{"arch": "resnet", "model": "image classifier", "dataset": "stained colorectal tissue patches (NCT-CRC-HE-100K)", "train_examples": 90422, "image_size": 48, "crop_scale_min": 1, "horizontal_flip": true, "translate": 0.12, "rotation_deg": 10, "targets": ["tissue"], "num_classes": 9, "norm": "batchnorm", "activation": "elu", "padding_mode": "reflect", "depths": [3, 6, 6], "kernel_size": 3, "stem": "deep", "avg_pool_shortcut": true, "widths": [64, 112, 192], "loss": "cross_entropy", "init": "kaiming_normal", "residual_init": "none", "optimizer": "soap", "beta2": 0.999, "lr": 0.0036, "beta1": 0.95, "shampoo_beta": 0.95, "eps": 1e-08, "precondition_frequency": 25, "max_precond_dim": 512, "merge_dims": true, "one_sided": false, "adamw_lr_other_params": 0.0015, "grad_clip": 1.0, "steps": 7900, "batch_size": 128, "epochs": 11.2, "lr_schedule": "step", "warmup_steps": 790, "weight_decay": 0.1, "adamw_weight_decay_other_params": 0}
Rows from block 6 of a small image classifier, named by matrix and row number. Rows with one number belong to one channel. Each number is 200 + 40 x the weight over its row's rms, rounded and kept within 0 to 999. All counts start at 0.
Before each channel's rows are labels from the 100 images, of 14976, where the channel reaches its highest value: "strongest on" is what is common among them. Only what is clearly more common there than usual is listed. The data: stained colorectal tissue patches (NCT-CRC-HE-100K).
# convs0: first 3x3 conv (model.blocks.6.convs.0.weight, 112x112x3x3, each kernel summed), inputs 0-111
# convs1: second 3x3 conv (model.blocks.6.convs.1.weight, 112x112x3x3, transposed, each kernel summed), outputs 0-111

strongest on: tissue: smooth muscle; tissue: normal colon mucosa
convs0.20,234,180,187,234,195,172,210,179,204,172,202,212,240,122,215,238,174,240,173,209,196,191,184,303,162,137,197,249,135,237,220,254,290,230,238,248,244,140,175,197,192,257,192,233,171,198,269,206,172,205,182,168,273,209,206,178,219,243,199,166,132,224,146,269,198,128,253,173,173,156,318,229,226,180,157,194,197,268,193,160,166,130,278,228,129,220,241,157,204,133,254,212,137,229,200,222,203,207,236,197,195,200,210,227,196,220,259,175,167,218,219,245
convs1.20,128,231,252,192,210,95,273,220,160,157,210,166,216,140,190,210,234,160,212,165,198,156,209,255,254,135,147,172,207,197,248,227,192,197,196,175,162,220,200,204,236,141,178,263,272,234,162,109,198,208,193,239,133,181,244,225,164,203,152,180,211,284,206,226,240,162,228,192,159,203,267,176,172,224,267,207,180,224,249,143,184,158,200,256,233,277,225,154,170,237,174,256,97,203,243,197,187,258,243,188,189,182,225,197,256,274,186,181,197,209,210,185

strongest on: tissue: smooth muscle; tissue: lymphocytes
convs0.107,188,189,152,138,176,201,209,222,194,167,207,241,274,243,257,258,186,306,187,196,267,162,286,272,166,156,205,240,107,236,199,188,218,170,195,247,236,214,213,226,218,319,275,278,193,228,168,136,190,203,264,185,232,179,130,200,151,207,216,152,213,213,208,188,142,240,206,162,186,169,235,219,195,226,196,245,219,223,247,195,220,224,284,226,186,217,209,194,118,175,190,164,132,154,177,194,189,149,195,261,155,195,197,217,242,210,167,201,173,229,191,244
convs1.107,174,190,261,264,166,212,195,188,163,220,238,171,229,244,193,310,202,197,246,169,205,189,149,212,263,155,225,225,241,176,163,242,159,182,207,253,210,195,125,233,220,151,214,267,178,163,157,164,280,226,178,196,148,201,273,246,149,272,253,245,215,208,201,246,267,217,264,143,210,242,136,228,210,198,278,201,238,173,180,161,246,179,217,216,192,170,192,178,127,209,175,255,173,187,223,196,192,210,217,181,245,252,182,296,256,193,133,166,148,210,247,237

strongest on: tissue: cancer-associated stroma
convs0.52,170,192,223,230,165,84,212,182,177,129,231,242,242,207,182,182,173,243,164,297,177,200,114,187,154,199,217,230,155,158,207,190,191,176,254,134,165,193,148,173,173,206,215,161,227,190,220,189,175,180,199,191,148,134,186,227,194,174,175,174,183,179,186,150,150,185,173,176,188,194,207,225,203,193,201,111,240,160,218,193,166,70,150,275,234,202,162,252,110,197,213,195,180,200,158,135,213,306,156,203,147,172,211,212,186,143,223,142,139,185,183,201
convs1.52,180,181,155,213,157,266,196,224,207,229,143,209,235,207,226,223,261,193,170,176,162,247,199,211,159,162,273,174,264,227,176,132,199,199,134,161,189,131,190,255,245,246,214,189,179,282,172,220,222,326,242,165,184,184,244,231,168,156,185,251,285,137,249,176,240,197,223,246,195,224,241,158,142,178,165,152,228,200,193,204,238,224,222,215,195,218,201,161,135,109,247,210,237,206,187,211,250,117,206,246,201,197,210,228,112,195,138,163,197,230,184,178

strongest on: tissue: normal colon mucosa; tissue: lymphocytes
convs0.34,236,143,215,149,288,210,203,275,200,198,146,143,179,64,186,229,159,76,247,220,223,192,253,134,196,163,159,211,140,192,203,166,185,196,194,199,255,153,179,169,218,194,191,142,236,241,182,155,218,211,141,167,217,197,228,173,193,226,237,159,252,176,197,240,199,139,135,260,246,187,252,234,171,173,217,229,247,142,192,161,199,254,169,175,169,201,177,184,204,246,142,221,174,181,186,219,231,242,193,171,193,211,169,181,179,89,191,191,235,201,215,137
convs1.34,210,161,280,164,232,170,196,237,184,137,171,247,207,162,165,182,155,148,180,173,224,159,227,216,197,163,145,218,226,180,189,209,198,289,192,161,188,175,221,152,155,180,205,128,226,175,270,275,176,142,195,148,205,156,180,209,183,239,262,169,194,177,149,254,160,117,200,184,121,171,129,240,183,279,249,254,198,145,153,216,131,211,213,176,129,234,255,115,229,194,179,149,225,240,267,216,187,159,165,250,212,262,197,197,219,256,213,202,201,192,202,234

strongest on: tissue: smooth muscle
convs0.8,249,154,182,203,184,195,259,250,170,178,191,138,230,182,187,196,301,242,201,204,216,223,167,235,173,86,207,146,207,174,157,230,219,242,211,205,186,218,255,274,249,262,169,205,193,205,248,177,156,193,243,183,234,224,225,165,181,154,228,158,226,267,113,223,94,226,209,242,227,174,135,150,201,202,222,195,189,278,197,206,180,140,224,202,142,163,190,184,197,187,234,280,194,228,186,144,220,236,188,248,184,198,249,304,207,210,263,171,126,186,182,184
convs1.8,178,214,196,165,206,160,131,168,234,232,197,259,175,144,197,209,199,153,115,206,194,189,213,183,223,157,178,176,225,223,184,236,217,186,213,202,184,200,167,253,172,278,248,221,215,249,132,179,211,202,223,225,106,164,263,145,159,165,272,149,183,242,208,184,220,180,204,206,237,271,171,145,156,175,207,178,124,237,214,141,186,166,179,195,198,247,204,141,247,185,128,150,285,270,196,240,226,155,212,253,215,291,262,221,227,259,111,249,175,179,219,216

strongest on: tissue: tumour epithelium
convs0.33,254,199,155,140,209,186,197,205,143,221,243,138,187,160,167,206,233,219,208,216,175,285,212,134,182,206,196,136,175,201,253,210,229,212,255,162,176,234,144,233,219,223,165,272,280,165,173,262,305,208,185,225,142,163,86,155,222,199,176,256,193,189,273,221,213,151,169,182,169,219,221,199,183,229,267,220,251,165,180,218,146,176,166,239,198,255,179,226,174,227,211,288,269,271,251,206,191,257,157,224,186,178,164,218,227,135,194,195,205,191,176,163
convs1.33,110,235,178,241,171,226,154,254,129,180,213,230,157,183,263,131,184,195,123,216,213,203,175,201,148,197,212,188,177,149,177,264,156,211,228,213,235,227,172,245,177,326,157,176,228,295,176,225,210,188,177,160,245,240,237,187,288,269,162,267,211,160,182,299,211,146,219,164,186,186,159,154,169,217,186,184,178,172,170,255,209,161,227,172,230,203,198,172,184,259,230,161,228,201,165,233,236,225,180,201,195,189,207,152,212,238,208,205,233,199,167,91

strongest on: tissue: debris
convs0.95,219,203,244,213,220,66,225,202,186,253,206,182,186,212,230,168,250,198,161,234,191,225,219,188,202,200,242,171,201,178,179,194,225,303,159,230,201,268,224,224,197,175,162,226,136,212,192,233,191,251,128,192,170,267,224,121,156,148,178,200,218,187,189,295,170,209,212,81,204,238,173,206,203,146,214,274,158,225,198,218,149,246,296,171,213,162,175,206,271,195,213,209,213,203,210,202,163,302,147,222,166,230,178,238,194,181,255,204,266,198,203,235
convs1.95,202,155,180,194,224,257,192,197,151,168,248,231,198,172,172,229,183,225,203,197,234,161,203,194,183,226,158,237,211,183,160,234,200,213,172,233,116,258,205,192,283,257,189,239,239,201,152,211,221,177,290,188,154,208,274,173,164,248,213,187,226,236,156,238,178,152,160,138,275,165,206,176,188,252,190,240,283,124,190,183,185,186,153,156,265,177,193,214,243,264,283,175,216,186,270,219,186,148,241,219,141,259,197,194,340,161,200,219,170,199,167,193

strongest on: tissue: mucus
convs0.55,159,277,184,225,220,263,176,152,207,158,242,163,229,224,213,219,211,204,275,278,262,201,217,242,217,204,182,212,175,200,218,235,188,226,167,178,139,188,180,280,206,176,235,206,220,188,178,132,275,196,231,222,211,192,152,163,213,159,225,265,181,207,219,161,175,199,226,225,198,187,141,186,195,146,150,198,220,248,201,160,139,254,236,216,239,179,171,116,90,184,77,215,293,211,179,213,229,148,149,244,224,179,186,165,196,146,217,187,296,228,172,192
convs1.55,276,254,223,268,151,171,180,118,187,251,221,212,213,288,200,201,210,170,173,191,217,184,126,230,151,129,203,232,234,129,207,182,193,252,190,219,259,260,219,279,220,245,196,190,165,217,198,232,181,191,235,225,264,239,189,218,169,179,258,226,228,237,185,226,231,194,139,184,185,258,170,295,173,219,174,208,174,265,187,273,229,182,200,209,254,116,167,159,234,305,185,183,158,201,227,172,157,248,175,226,156,180,143,186,228,167,193,225,177,126,199,222

strongest on: tissue: mucus; tissue: normal colon mucosa
convs0.45,250,191,247,261,206,163,213,152,203,189,188,224,286,153,202,104,163,216,217,200,165,209,159,192,176,321,246,201,223,161,226,215,242,201,263,169,207,208,172,191,181,147,133,222,210,233,170,256,178,134,205,240,217,206,181,214,129,241,136,216,167,215,192,160,236,254,227,201,166,150,256,166,179,146,279,231,246,195,125,182,183,215,207,211,187,241,201,212,204,287,163,227,263,216,175,210,264,176,238,214,163,99,232,178,199,183,258,203,274,168,236,198
convs1.45,189,186,160,181,179,194,256,218,226,187,248,164,291,222,201,167,194,224,120,221,229,263,218,181,221,236,154,238,249,188,164,196,207,153,182,193,172,199,215,231,174,216,152,112,219,237,215,246,266,150,205,200,209,245,126,156,156,254,127,158,262,172,270,138,226,207,150,156,195,202,250,177,173,250,211,208,173,153,175,171,105,192,146,111,224,204,224,217,263,220,180,152,196,157,249,196,268,179,262,199,175,176,166,260,131,170,233,199,189,218,179,140

strongest on: tissue: normal colon mucosa
convs0.109,195,171,169,190,208,231,241,222,192,226,235,176,266,221,148,175,198,228,192,166,143,219,272,170,191,293,163,197,258,112,170,138,193,251,194,128,246,209,207,157,260,164,216,161,240,195,200,183,285,182,151,302,239,236,180,187,167,189,152,236,229,214,261,123,256,233,200,194,242,243,209,236,203,223,147,171,222,219,234,235,140,209,92,223,233,148,193,231,184,206,213,249,204,203,92,221,183,161,164,174,188,207,252,225,201,165,223,208,187,148,189,160
convs1.109,162,167,194,261,219,143,186,161,250,224,175,238,153,210,222,260,222,163,189,184,224,270,165,157,207,166,231,188,228,171,259,221,251,180,189,180,287,194,211,212,146,191,189,200,226,293,191,274,158,177,223,172,174,245,171,170,125,151,120,235,184,173,241,132,195,200,238,245,162,175,167,136,261,215,236,193,169,178,136,170,229,231,175,183,200,158,229,266,233,262,91,210,168,249,178,134,131,207,206,219,205,232,127,140,178,226,203,212,249,214,221,203

strongest on: tissue: normal colon mucosa
convs0.111,174,201,197,195,194,251,156,231,165,175,165,268,180,285,154,271,188,161,195,201,148,212,146,195,226,241,205,166,195,147,227,211,195,220,239,205,295,117,223,225,223,209,314,198,180,208,165,180,207,175,167,192,182,117,200,247,306,208,182,210,214,128,229,161,190,171,193,161,207,201,178,225,208,226,199,207,203,121,205,182,191,154,173,206,266,203,185,100,180,278,193,215,251,173,222,176,214,181,134,227,223,175,148,282,163,157,162,173,250,256,251,211
convs1.111,187,255,192,198,204,291,137,165,169,263,237,143,237,158,168,226,200,161,168,130,190,202,189,231,123,196,292,196,222,170,237,167,226,245,149,226,241,144,198,141,153,184,149,155,155,231,205,170,228,135,183,158,191,185,159,168,293,146,162,269,273,187,152,145,158,222,168,165,140,178,210,179,232,214,240,249,169,209,176,187,208,217,298,209,191,145,177,224,173,190,205,218,124,241,203,154,216,216,153,180,212,214,209,202,172,163,237,149,137,182,163,171

strongest on: tissue: debris
convs0.68,159,154,265,219,197,204,238,160,170,120,164,190,160,264,207,142,158,231,133,215,193,150,225,176,155,279,209,175,175,202,187,236,133,280,223,182,156,194,199,205,169,197,200,204,196,157,170,190,197,240,184,184,241,190,185,158,169,234,177,234,255,157,223,239,200,199,167,239,254,165,193,216,138,155,236,257,144,125,269,204,208,267,263,203,171,161,209,187,227,188,193,227,285,235,254,154,160,308,225,243,160,186,157,213,212,139,167,113,232,174,248,217
convs1.68,157,199,152,114,245,232,178,239,178,180,180,145,178,246,212,170,169,134,159,204,258,190,153,199,183,240,213,173,183,220,278,202,173,322,207,165,200,201,221,288,167,228,191,191,176,239,188,210,189,219,148,174,204,169,214,179,134,164,104,200,239,180,165,129,203,245,196,247,222,163,168,174,168,181,142,230,255,242,172,234,121,184,187,137,161,183,160,178,160,211,308,179,189,154,128,213,209,189,191,227,190,279,149,213,178,178,153,146,160,182,223,203

strongest on: tissue: smooth muscle
convs0.30,237,150,210,281,174,195,248,207,188,234,145,160,165,195,242,219,224,139,129,237,195,203,147,177,261,268,146,170,183,208,197,229,164,216,166,208,259,178,244,175,230,256,205,253,183,235,169,250,185,238,210,149,166,137,213,158,183,210,255,162,106,230,190,215,166,168,244,227,220,175,253,187,231,196,137,180,163,242,237,198,239,205,271,162,221,199,218,266,220,218,198,251,140,269,163,206,209,77,247,265,202,196,154,179,243,238,224,170,227,178,121,209
convs1.30,212,297,269,189,256,209,223,196,173,176,241,216,254,158,244,226,191,188,193,197,211,202,233,181,290,198,161,198,212,247,201,223,270,201,162,178,243,233,233,161,165,148,314,235,199,202,243,240,216,156,196,182,186,164,200,126,287,220,237,239,255,262,221,218,218,191,210,196,240,238,300,171,243,163,292,158,196,155,182,145,239,228,159,255,219,259,193,199,181,174,148,180,185,187,210,204,235,216,258,186,171,167,182,145,190,201,204,305,234,208,213,151

strongest on: tissue: lymphocytes; tissue: normal colon mucosa
convs0.21,181,165,169,255,209,206,268,189,192,144,152,204,252,214,169,245,170,212,134,157,179,169,221,142,196,151,166,221,170,200,247,226,157,177,242,127,164,170,199,224,179,112,156,190,195,221,239,256,91,238,179,218,215,189,186,201,153,225,234,178,203,226,127,290,180,207,154,209,237,201,196,167,202,175,252,246,177,220,141,122,170,255,128,257,183,224,206,212,173,275,155,169,203,234,167,145,243,204,191,138,225,195,258,295,149,202,180,159,178,204,184,146
convs1.21,248,123,208,195,248,124,127,201,246,234,197,234,267,203,181,221,229,105,222,225,203,116,219,169,210,200,175,185,229,197,237,175,280,156,202,181,193,235,199,194,220,222,182,180,163,183,176,162,186,164,179,158,223,176,205,190,100,214,196,197,262,211,155,107,193,230,198,180,173,216,184,190,176,189,161,229,206,160,209,104,226,191,177,150,148,223,195,234,245,156,219,168,86,163,282,251,284,175,222,218,176,226,200,142,143,267,209,250,189,156,214,213

strongest on: tissue: lymphocytes; tissue: normal colon mucosa
convs0.13,184,204,143,213,214,222,223,236,195,181,171,92,210,180,209,186,215,277,186,229,226,263,147,258,283,158,177,194,169,178,183,178,285,207,137,195,225,228,164,104,183,228,198,169,179,175,231,161,264,142,223,244,185,286,108,189,188,191,217,202,174,168,241,257,193,166,135,207,177,214,184,225,228,237,250,140,287,155,224,212,174,215,147,239,189,253,230,234,212,163,254,204,171,146,206,210,129,183,199,145,179,153,259,175,231,222,135,233,222,189,227,197
convs1.13,196,122,223,192,199,220,170,207,230,194,196,271,103,133,214,258,170,210,226,189,251,179,211,200,209,223,184,170,167,188,158,220,136,120,206,264,210,202,189,188,274,132,190,190,205,170,141,140,160,253,152,203,157,224,204,234,173,281,214,209,142,173,229,232,252,224,173,164,148,196,184,140,214,229,239,155,222,213,146,112,211,156,158,224,189,231,240,215,175,245,154,272,192,205,222,217,167,197,225,140,217,116,240,205,282,166,208,142,166,132,239,159

strongest on: tissue: debris; tissue: normal colon mucosa
convs0.69,243,222,254,168,165,146,216,188,139,143,240,163,224,159,125,145,234,205,129,120,253,204,178,172,224,223,198,187,211,201,237,157,138,152,191,149,180,224,257,217,172,236,209,126,190,160,162,213,216,207,111,212,213,214,279,241,228,147,229,181,228,116,222,234,215,176,185,238,225,193,135,232,200,212,207,244,162,154,157,208,219,192,214,204,181,165,136,243,66,216,262,194,169,237,242,117,184,254,144,157,194,205,189,201,184,182,188,172,151,214,167,179
convs1.69,167,180,181,161,251,176,149,248,189,265,137,218,199,123,198,159,203,198,131,210,164,287,200,182,129,250,185,188,188,202,221,175,180,192,197,251,181,147,225,225,185,259,239,225,189,237,246,181,179,198,161,193,209,240,165,246,214,184,168,248,241,169,168,131,164,182,252,243,259,186,185,206,147,181,224,186,229,219,226,204,197,236,197,148,191,172,117,184,199,144,217,214,164,287,214,214,180,113,179,310,178,252,119,99,155,160,231,194,146,172,242,224

strongest on: tissue: debris
convs0.12,237,211,220,104,198,211,237,141,206,174,210,208,165,152,211,196,173,166,221,185,182,187,233,193,197,239,202,173,227,180,210,190,147,205,252,162,272,261,200,211,150,199,180,211,161,177,186,201,178,253,201,182,270,185,225,238,219,284,284,186,131,111,225,174,256,156,111,219,202,214,200,216,252,204,177,231,152,84,185,198,164,285,195,199,202,145,158,190,209,210,284,173,147,120,157,260,202,182,154,162,204,185,192,233,162,184,145,177,125,145,225,202
convs1.12,172,165,169,188,258,219,194,154,249,250,138,212,208,171,186,223,218,165,186,180,200,252,190,157,235,146,201,211,122,213,157,102,212,198,139,209,131,254,243,208,166,169,261,173,204,195,288,215,200,156,224,217,173,233,156,223,260,186,112,275,266,209,119,283,226,250,140,169,160,245,133,148,172,189,175,180,253,184,184,223,193,185,251,127,176,152,212,215,196,171,268,189,185,183,203,194,204,265,212,156,201,186,163,192,170,237,245,164,152,191,250,199

strongest on: tissue: smooth muscle; tissue: lymphocytes; tissue: normal colon mucosa
convs0.80,272,220,239,241,195,250,186,233,141,237,178,196,196,213,216,250,184,161,255,245,219,203,185,176,207,160,285,192,229,198,112,175,244,129,216,172,262,188,146,170,201,232,265,150,230,127,184,97,241,205,226,207,215,166,209,273,247,227,174,197,144,204,225,216,243,199,212,229,155,240,230,253,162,221,216,169,197,190,189,231,206,201,272,183,146,195,157,184,176,196,151,208,293,241,141,167,166,183,152,240,177,205,172,198,199,143,244,223,261,227,319,221
convs1.80,206,248,221,165,211,247,141,156,212,211,231,220,200,227,165,211,233,244,213,140,192,182,290,195,204,143,201,230,211,272,100,204,214,203,169,268,141,283,227,169,180,179,238,187,183,177,311,192,244,169,221,236,210,159,216,223,255,199,283,172,161,208,199,209,183,206,177,166,193,232,267,216,179,143,140,204,228,209,156,247,230,208,329,255,236,182,172,204,170,244,202,207,187,195,151,201,213,212,208,146,278,227,229,297,236,257,223,204,216,238,198,198

strongest on: tissue: cancer-associated stroma
convs0.22,171,196,181,263,219,79,233,212,212,208,185,185,195,266,136,211,206,150,149,218,153,203,197,200,204,211,179,156,195,216,238,130,181,141,227,224,196,201,210,227,282,178,166,241,199,204,180,149,171,177,233,222,168,139,148,177,245,185,228,225,217,248,172,168,111,245,164,166,216,255,209,147,173,129,165,204,172,190,233,205,238,195,239,193,181,162,132,176,154,234,124,147,237,183,169,258,148,269,237,181,131,215,104,194,131,245,192,154,236,199,139,223
convs1.22,258,199,217,196,207,194,226,188,232,206,256,317,207,246,189,185,189,317,173,226,253,174,241,188,217,175,81,229,213,196,209,223,231,256,212,279,185,153,140,233,201,212,194,235,156,230,153,276,235,200,277,164,169,207,257,215,187,204,213,179,247,168,196,284,223,213,206,213,197,170,271,225,206,223,192,222,199,224,150,198,203,221,198,237,246,187,172,217,155,254,294,263,165,170,180,172,188,138,197,155,241,207,211,275,250,170,248,225,170,249,206,243

strongest on: tissue: smooth muscle
convs0.72,185,196,120,281,201,148,157,220,259,195,298,249,219,191,227,189,249,249,231,218,172,212,255,218,186,223,194,230,238,178,206,170,184,224,208,206,216,166,232,324,176,240,232,180,263,246,182,235,191,140,239,152,183,197,205,215,210,221,255,241,246,297,169,255,177,228,200,195,213,215,162,219,219,202,241,239,237,317,177,151,227,198,220,301,145,219,213,222,172,176,235,200,202,239,167,266,186,218,292,186,153,183,185,199,194,234,199,259,149,177,220,225
convs1.72,160,245,191,253,130,127,247,179,188,162,196,187,232,210,177,225,167,219,200,147,192,204,105,148,226,160,109,204,219,204,211,190,202,185,185,230,179,264,136,150,122,180,197,234,218,179,151,193,212,223,163,314,161,210,216,212,207,224,223,135,180,215,255,227,188,139,273,245,256,182,155,219,286,173,180,153,186,167,173,183,278,218,172,108,200,211,152,130,183,212,166,214,125,221,206,194,198,169,282,176,204,197,169,201,224,156,144,207,189,225,160,202