config.yaml
arch: "resnet"
model: "image classifier"
dataset: "stained colorectal tissue patches (NCT-CRC-HE-100K)"
train_examples: 90422
image_size: 48
crop_scale_min: 1
horizontal_flip: true
translate: 0.12
rotation_deg: 10
targets: ["tissue"]
num_classes: 9
norm: "batchnorm"
activation: "elu"
padding_mode: "reflect"
depths: [3, 6, 6]
kernel_size: 3
stem: "deep"
avg_pool_shortcut: true
widths: [64, 112, 192]
loss: "cross_entropy"
init: "kaiming_normal"
residual_init: "none"
optimizer: "soap"
beta2: 0.999
lr: 0.0036
beta1: 0.95
shampoo_beta: 0.95
eps: 1e-08
precondition_frequency: 25
max_precond_dim: 512
merge_dims: true
one_sided: false
adamw_lr_other_params: 0.0015
grad_clip: 1.0
steps: 7900
batch_size: 128
epochs: 11.2
lr_schedule: "step"
warmup_steps: 790
weight_decay: 0.1
adamw_weight_decay_other_params: 0
Rows from block 12 of a small image classifier, named by matrix and row number. Rows with one number belong to one channel. Each number is 500 + 50 x the weight over its row's rms, rounded and kept within 0 to 999. All counts start at 0. Numbers have three digits each.
Before each channel's rows are labels from the 100 images, of 14976, where the channel reaches its highest value: "colour at peak" is the nearest of a few named colours to the mean colour under the peak. Only what is clearly more common there than usual is listed. The data: stained colorectal tissue patches (NCT-CRC-HE-100K).
# convs0: first 3x3 conv (model.blocks.12.convs.0.weight, 192x192x3x3, each kernel summed), inputs 0-47
# convs1: second 3x3 conv (model.blocks.12.convs.1.weight, 192x192x3x3, transposed, each kernel summed), outputs 0-47

colour at peak: grey
convs0.146:403517560537597540522557522562550538400426414550531555490477569458477538570515446480488496526494477495493524533473489549548560526455514418534465
convs1.146:434503475606549453562605522535551485482522630431552541522548444444495502508511515559554502624437446512476489523465470533539490490521438528544484

colour at peak: white
convs0.160:496617458525496459475512506434498592579443490580479567420504498466588484526459518488523508520602541533462457433536470507571563539536482456502443
convs1.160:555572422402481520561467608444492444519522467608457524451523492507489503490544518585489525494532477444571551510502469483480489524477522476452455

colour at peak: white
convs0.77:628565543508480509511518429508495442498495458484458503482438457467562513530443569432437510519496584456607429470507534467467462561586421449512505
convs1.77:436446524492495466502522464461475507534510509563606510539477677502537488460463575549520448499474501424479558443506511561586518591503523460414551

colour at peak: red
convs0.186:490417530542470534519389486452475414534550538578573449460500474434472499430392508574596483544543481425489469479515503451447458545491462432519474
convs1.186:592475412459457491448416455495471499631603533540469513518472474524533572494465482497487549487470507422630531510529526388547514484457393569450525

colour at peak: white
convs0.178:521605451539479478519533542536566486520442507498415545511465483475531480544486416478483526637530528461510510513492478407550478490499503569570473
convs1.178:464495403542486531562584604480514436537495409553545463505491504545561479509500564531380480436502595443413476512457436436502569534481478503495505

colour at peak: brown
convs0.18:472493537473514506480442518592503418462526491575519462600566502497470467468606457535541515602513439489538532532476550442562530492574407461395567
convs1.18:361538504566461395526566481487517610513523454415546496460593548525460566422487570495588520474494512461544460508524395517521508471582481489580512

colour at peak: brown
convs0.75:511522544490545531448409555548484577499510478540568513487529551408576453477471548580511468522523509501381553462510577537594464542511428596488560
convs1.75:507463447466514508538586503517512548676536526502523563539469558462500468551470528573503495593494452506476506422513544535595544527551477523503513

colour at peak: brown
convs0.183:620459477553481446504451573502551572499533558565558543446618470555602547496489546506502453454412519510436496503458463467499473584514514482509458
convs1.183:485506483525469527603420494513525394532460581546451507518517582478473512475529565543479513409520487505589608455528551538428525556493478489550529

colour at peak: pink; red
convs0.104:579520458503567449505524470480495477566573521498503531545499460508483429470472492554566435555571516573493563469513554569453465461576471497538434
convs1.104:440471462468503476548599460528498545505511544504435538491548552572431535539545457516397568479504463466592490596500566471539469529506519596473450

colour at peak: brown
convs0.60:493503574509517428531604559537439485501525550497457418517470529444457493555522540512443514525473549548509582524539575531458546465499483563618505
convs1.60:477642569554495507483541568513459457430578558475498514536506573479447504487465476522548456530563512539507495423475528488515473481472534514552538

colour at peak: white
convs0.132:527510402544499512534589451490517484434442610513473491523504531538410487517411447449514497515501498474496463584429501482437389535544482410506490
convs1.132:389585531497573545524481639474498491369413485508545530515503487505502587459471526510455500530452497543515505587519536555560557529490567503534515

colour at peak: white
convs0.4:464458413440579471427561553537513473492461465450498475456424570461488532485531443531516431438524567585498535461526506509554515474522525584536498
convs1.4:442507418464544485523586622518483592471544481512607471478507527526594497525600476520489445515482516525446478471522536448533551636516518568479526

colour at peak: brown
convs0.42:597448497521523550524506547561548522407420463440519538493504516524543521582465495427543599446435485496483524549495588527435576497492479531486514
convs1.42:529460500522488567446416428561530472531498628478502505577518525505486563488508526535522458545502525538524529556485540545400558470589546480583456

colour at peak: brown; grey
convs0.111:428523512443569461451470510562496572574516502434448558486604448465464453509453495506560507373367464442408557452515551387446517519500414514502565
convs1.111:504567449513490497479505550473472685422627517474516538509507489464530552445540500584640510461570538473509497473550531534487519580513402572575515

colour at peak: white
convs0.158:430488572542469443479405530584557483400515432477506508456476465533472490499530505516550541540629481551456491409496556483472489491496464472569500
convs1.158:529391488479515552503517460509510473503598552515464499469533504491500521454519498477426556505482534469494545490554485495482508516537540535446417

colour at peak: white
convs0.82:576466466483469519472547505506485424452516492550483568438458577475530492535425492436575453501510519506455479463447536403448424505516467484571510
convs1.82:465540545476495546461488543518541547518445504513534558476511468502520535524572524563485537587568559566531542580499525460595559553600544561531440

colour at peak: brown; grey
convs0.185:432512518513529505514476512516525492501503554566563502456513492500635499518579539564498500407497519431406555479506472443439432438465463483520539
convs1.185:540483479508417514468555448536551584505577464526478573515597421518599564478422445487542471492567543497460540543490457615552521439529367499579566

colour at peak: brown
convs0.3:461507598473443453512499511498467465459521481527493504540474445547477537460555528471542498484377518552569586471526477444420589489504428531487488
convs1.3:526492519538444587493407488530547547508515547489456518562600424530510549496419503455547499543544496536528503534540624555490482477487484473481525

colour at peak: white
convs0.40:477481541507519510529492540457456575466514530534506487519526538467438431534450517442590412492439547483463491470535531423437526487420502569520469
convs1.40:527549548492430468504484569525503478543597406540443463549535439488478499584474515489481575467537577494562510495513565517579573536417440503575500

colour at peak: white
convs0.50:482553449511470510515524562518469494599510510525461507504424470450501505525431449405456498574529535525485504526477442521466447449534440541560487
convs1.50:506480494420492564534510505518480465485424448440556512474586472475464498480478558523519523449508521492490499610494524429522475500459476455470450

colour at peak: pink
convs0.14:480456493415514461553560430453507577554458439551448494531471521491557538474489454517480475475454454518585522544407427554501511438537529483414484
convs1.14:602508449518532509446527433477471471539570411507406483495497485551497490508546377511408499512389501553483514460523497446483509495499434431449521

colour at peak: brown
convs0.122:521442418465516466445497513577488546541530398438525570510531512427598531494525517459541400524415467429467489505524571531556454561467597486497630
convs1.122:471510479477476451499488507472487482602429523420563475473513522455563514498512517622526461454573493443416499414492546466492534601497483434522474

colour at peak: white
convs0.57:557454453496452467498422516459446491492572560497413449547519506447405511537505588549568524475407570521550505444438453494581543500509467460448547
convs1.57:409388408585503490512477524497522475552550505493593518527488425548487512541478537554558516539565460570454489436512581394576535494472587493564520

colour at peak: white
convs0.41:540492590530437470512524565535543504507513551400550485477484466507489578520514583526437513547468510455506509522474538558438498457423476576642436
convs1.41:538586518429553589500441487488482542376471579547486416502531491500430498523471450570494496455528409482426469431449608556466530454403541489425525

colour at peak: pink
convs0.0:530478519612454399526530477501522427526535581467486465589539555501406518465463517460466397483398484471611480571482509551443453529500480547470427
convs1.0:423540518470480477562525474496494579542457397476408438486571425505409548565408513488473554401558488544482481507478538494569500532462569516540450

colour at peak: brown
convs0.31:487547570515491429547490514545602492490501460517579588512536412508516524471533474572531427543515492563457604589504484385485498472499440532417599
convs1.31:536524608522431506491409506523511473539425529411447573509538510525488505525473478436544502471481523498461480598489434498450518477460516456551527

colour at peak: white
convs0.153:516468494484521438437477547493597519420542503468492484439458468518429592530534450485510555480552554454566544502494595515507537507485533514414508
convs1.153:416409452514471572543574548422465528527472469505468536459500548487461526566493515556478544417537483409480456416539513509438507485417525523434502

colour at peak: white
convs0.24:544587497559458427497516505423502449475540509505458398474459548497452447571524492623483454565515426490528502446456506433472512508518458522459490
convs1.24:454459446464496507514513480458537545479352520454569475424500477474470562498469407516445470458494491456491489418529457569531479524473521509515539

colour at peak: white
convs0.84:604589476484523499496567507540446497462512509454530479487492491510578494430486537498580476482523483491492463565531466550384616507451506459580479
convs1.84:495516475537500495429458465546495495496489507495507570459448490435524500460467461518410514458602463445459508530482498470395493537471448549518465

colour at peak: pink
convs0.125:531539426558454446461551527541561550537581597432562500504505568571599517518485459577448419482534444559559488516497471473503467531533571431546472
convs1.125:526477493494504433538454463474492396533386544458434476429549458494584478539480538468597511504447449542505508500494495475446545508533416524484486

colour at peak: brown
convs0.90:488444511555488451542492463465547536581500532528474544569483480476613477521509534535459524409439556490490531469475508445471500414449484612485515
convs1.90:574499523508415585426507487569508433506488463555571543497533515486518538545466528546527468641586500527465536491469541535571491521466383398492584

colour at peak: white
convs0.127:493524530411473477496497533409472498434473458519446488462502481462448491564413478491571544471548527503529496457496468479505512433499465442538425
convs1.127:554495512532435484514512488488525511583544490572537493580527517577452494559482518504501497562426525567437536530500508475594578468503536559510489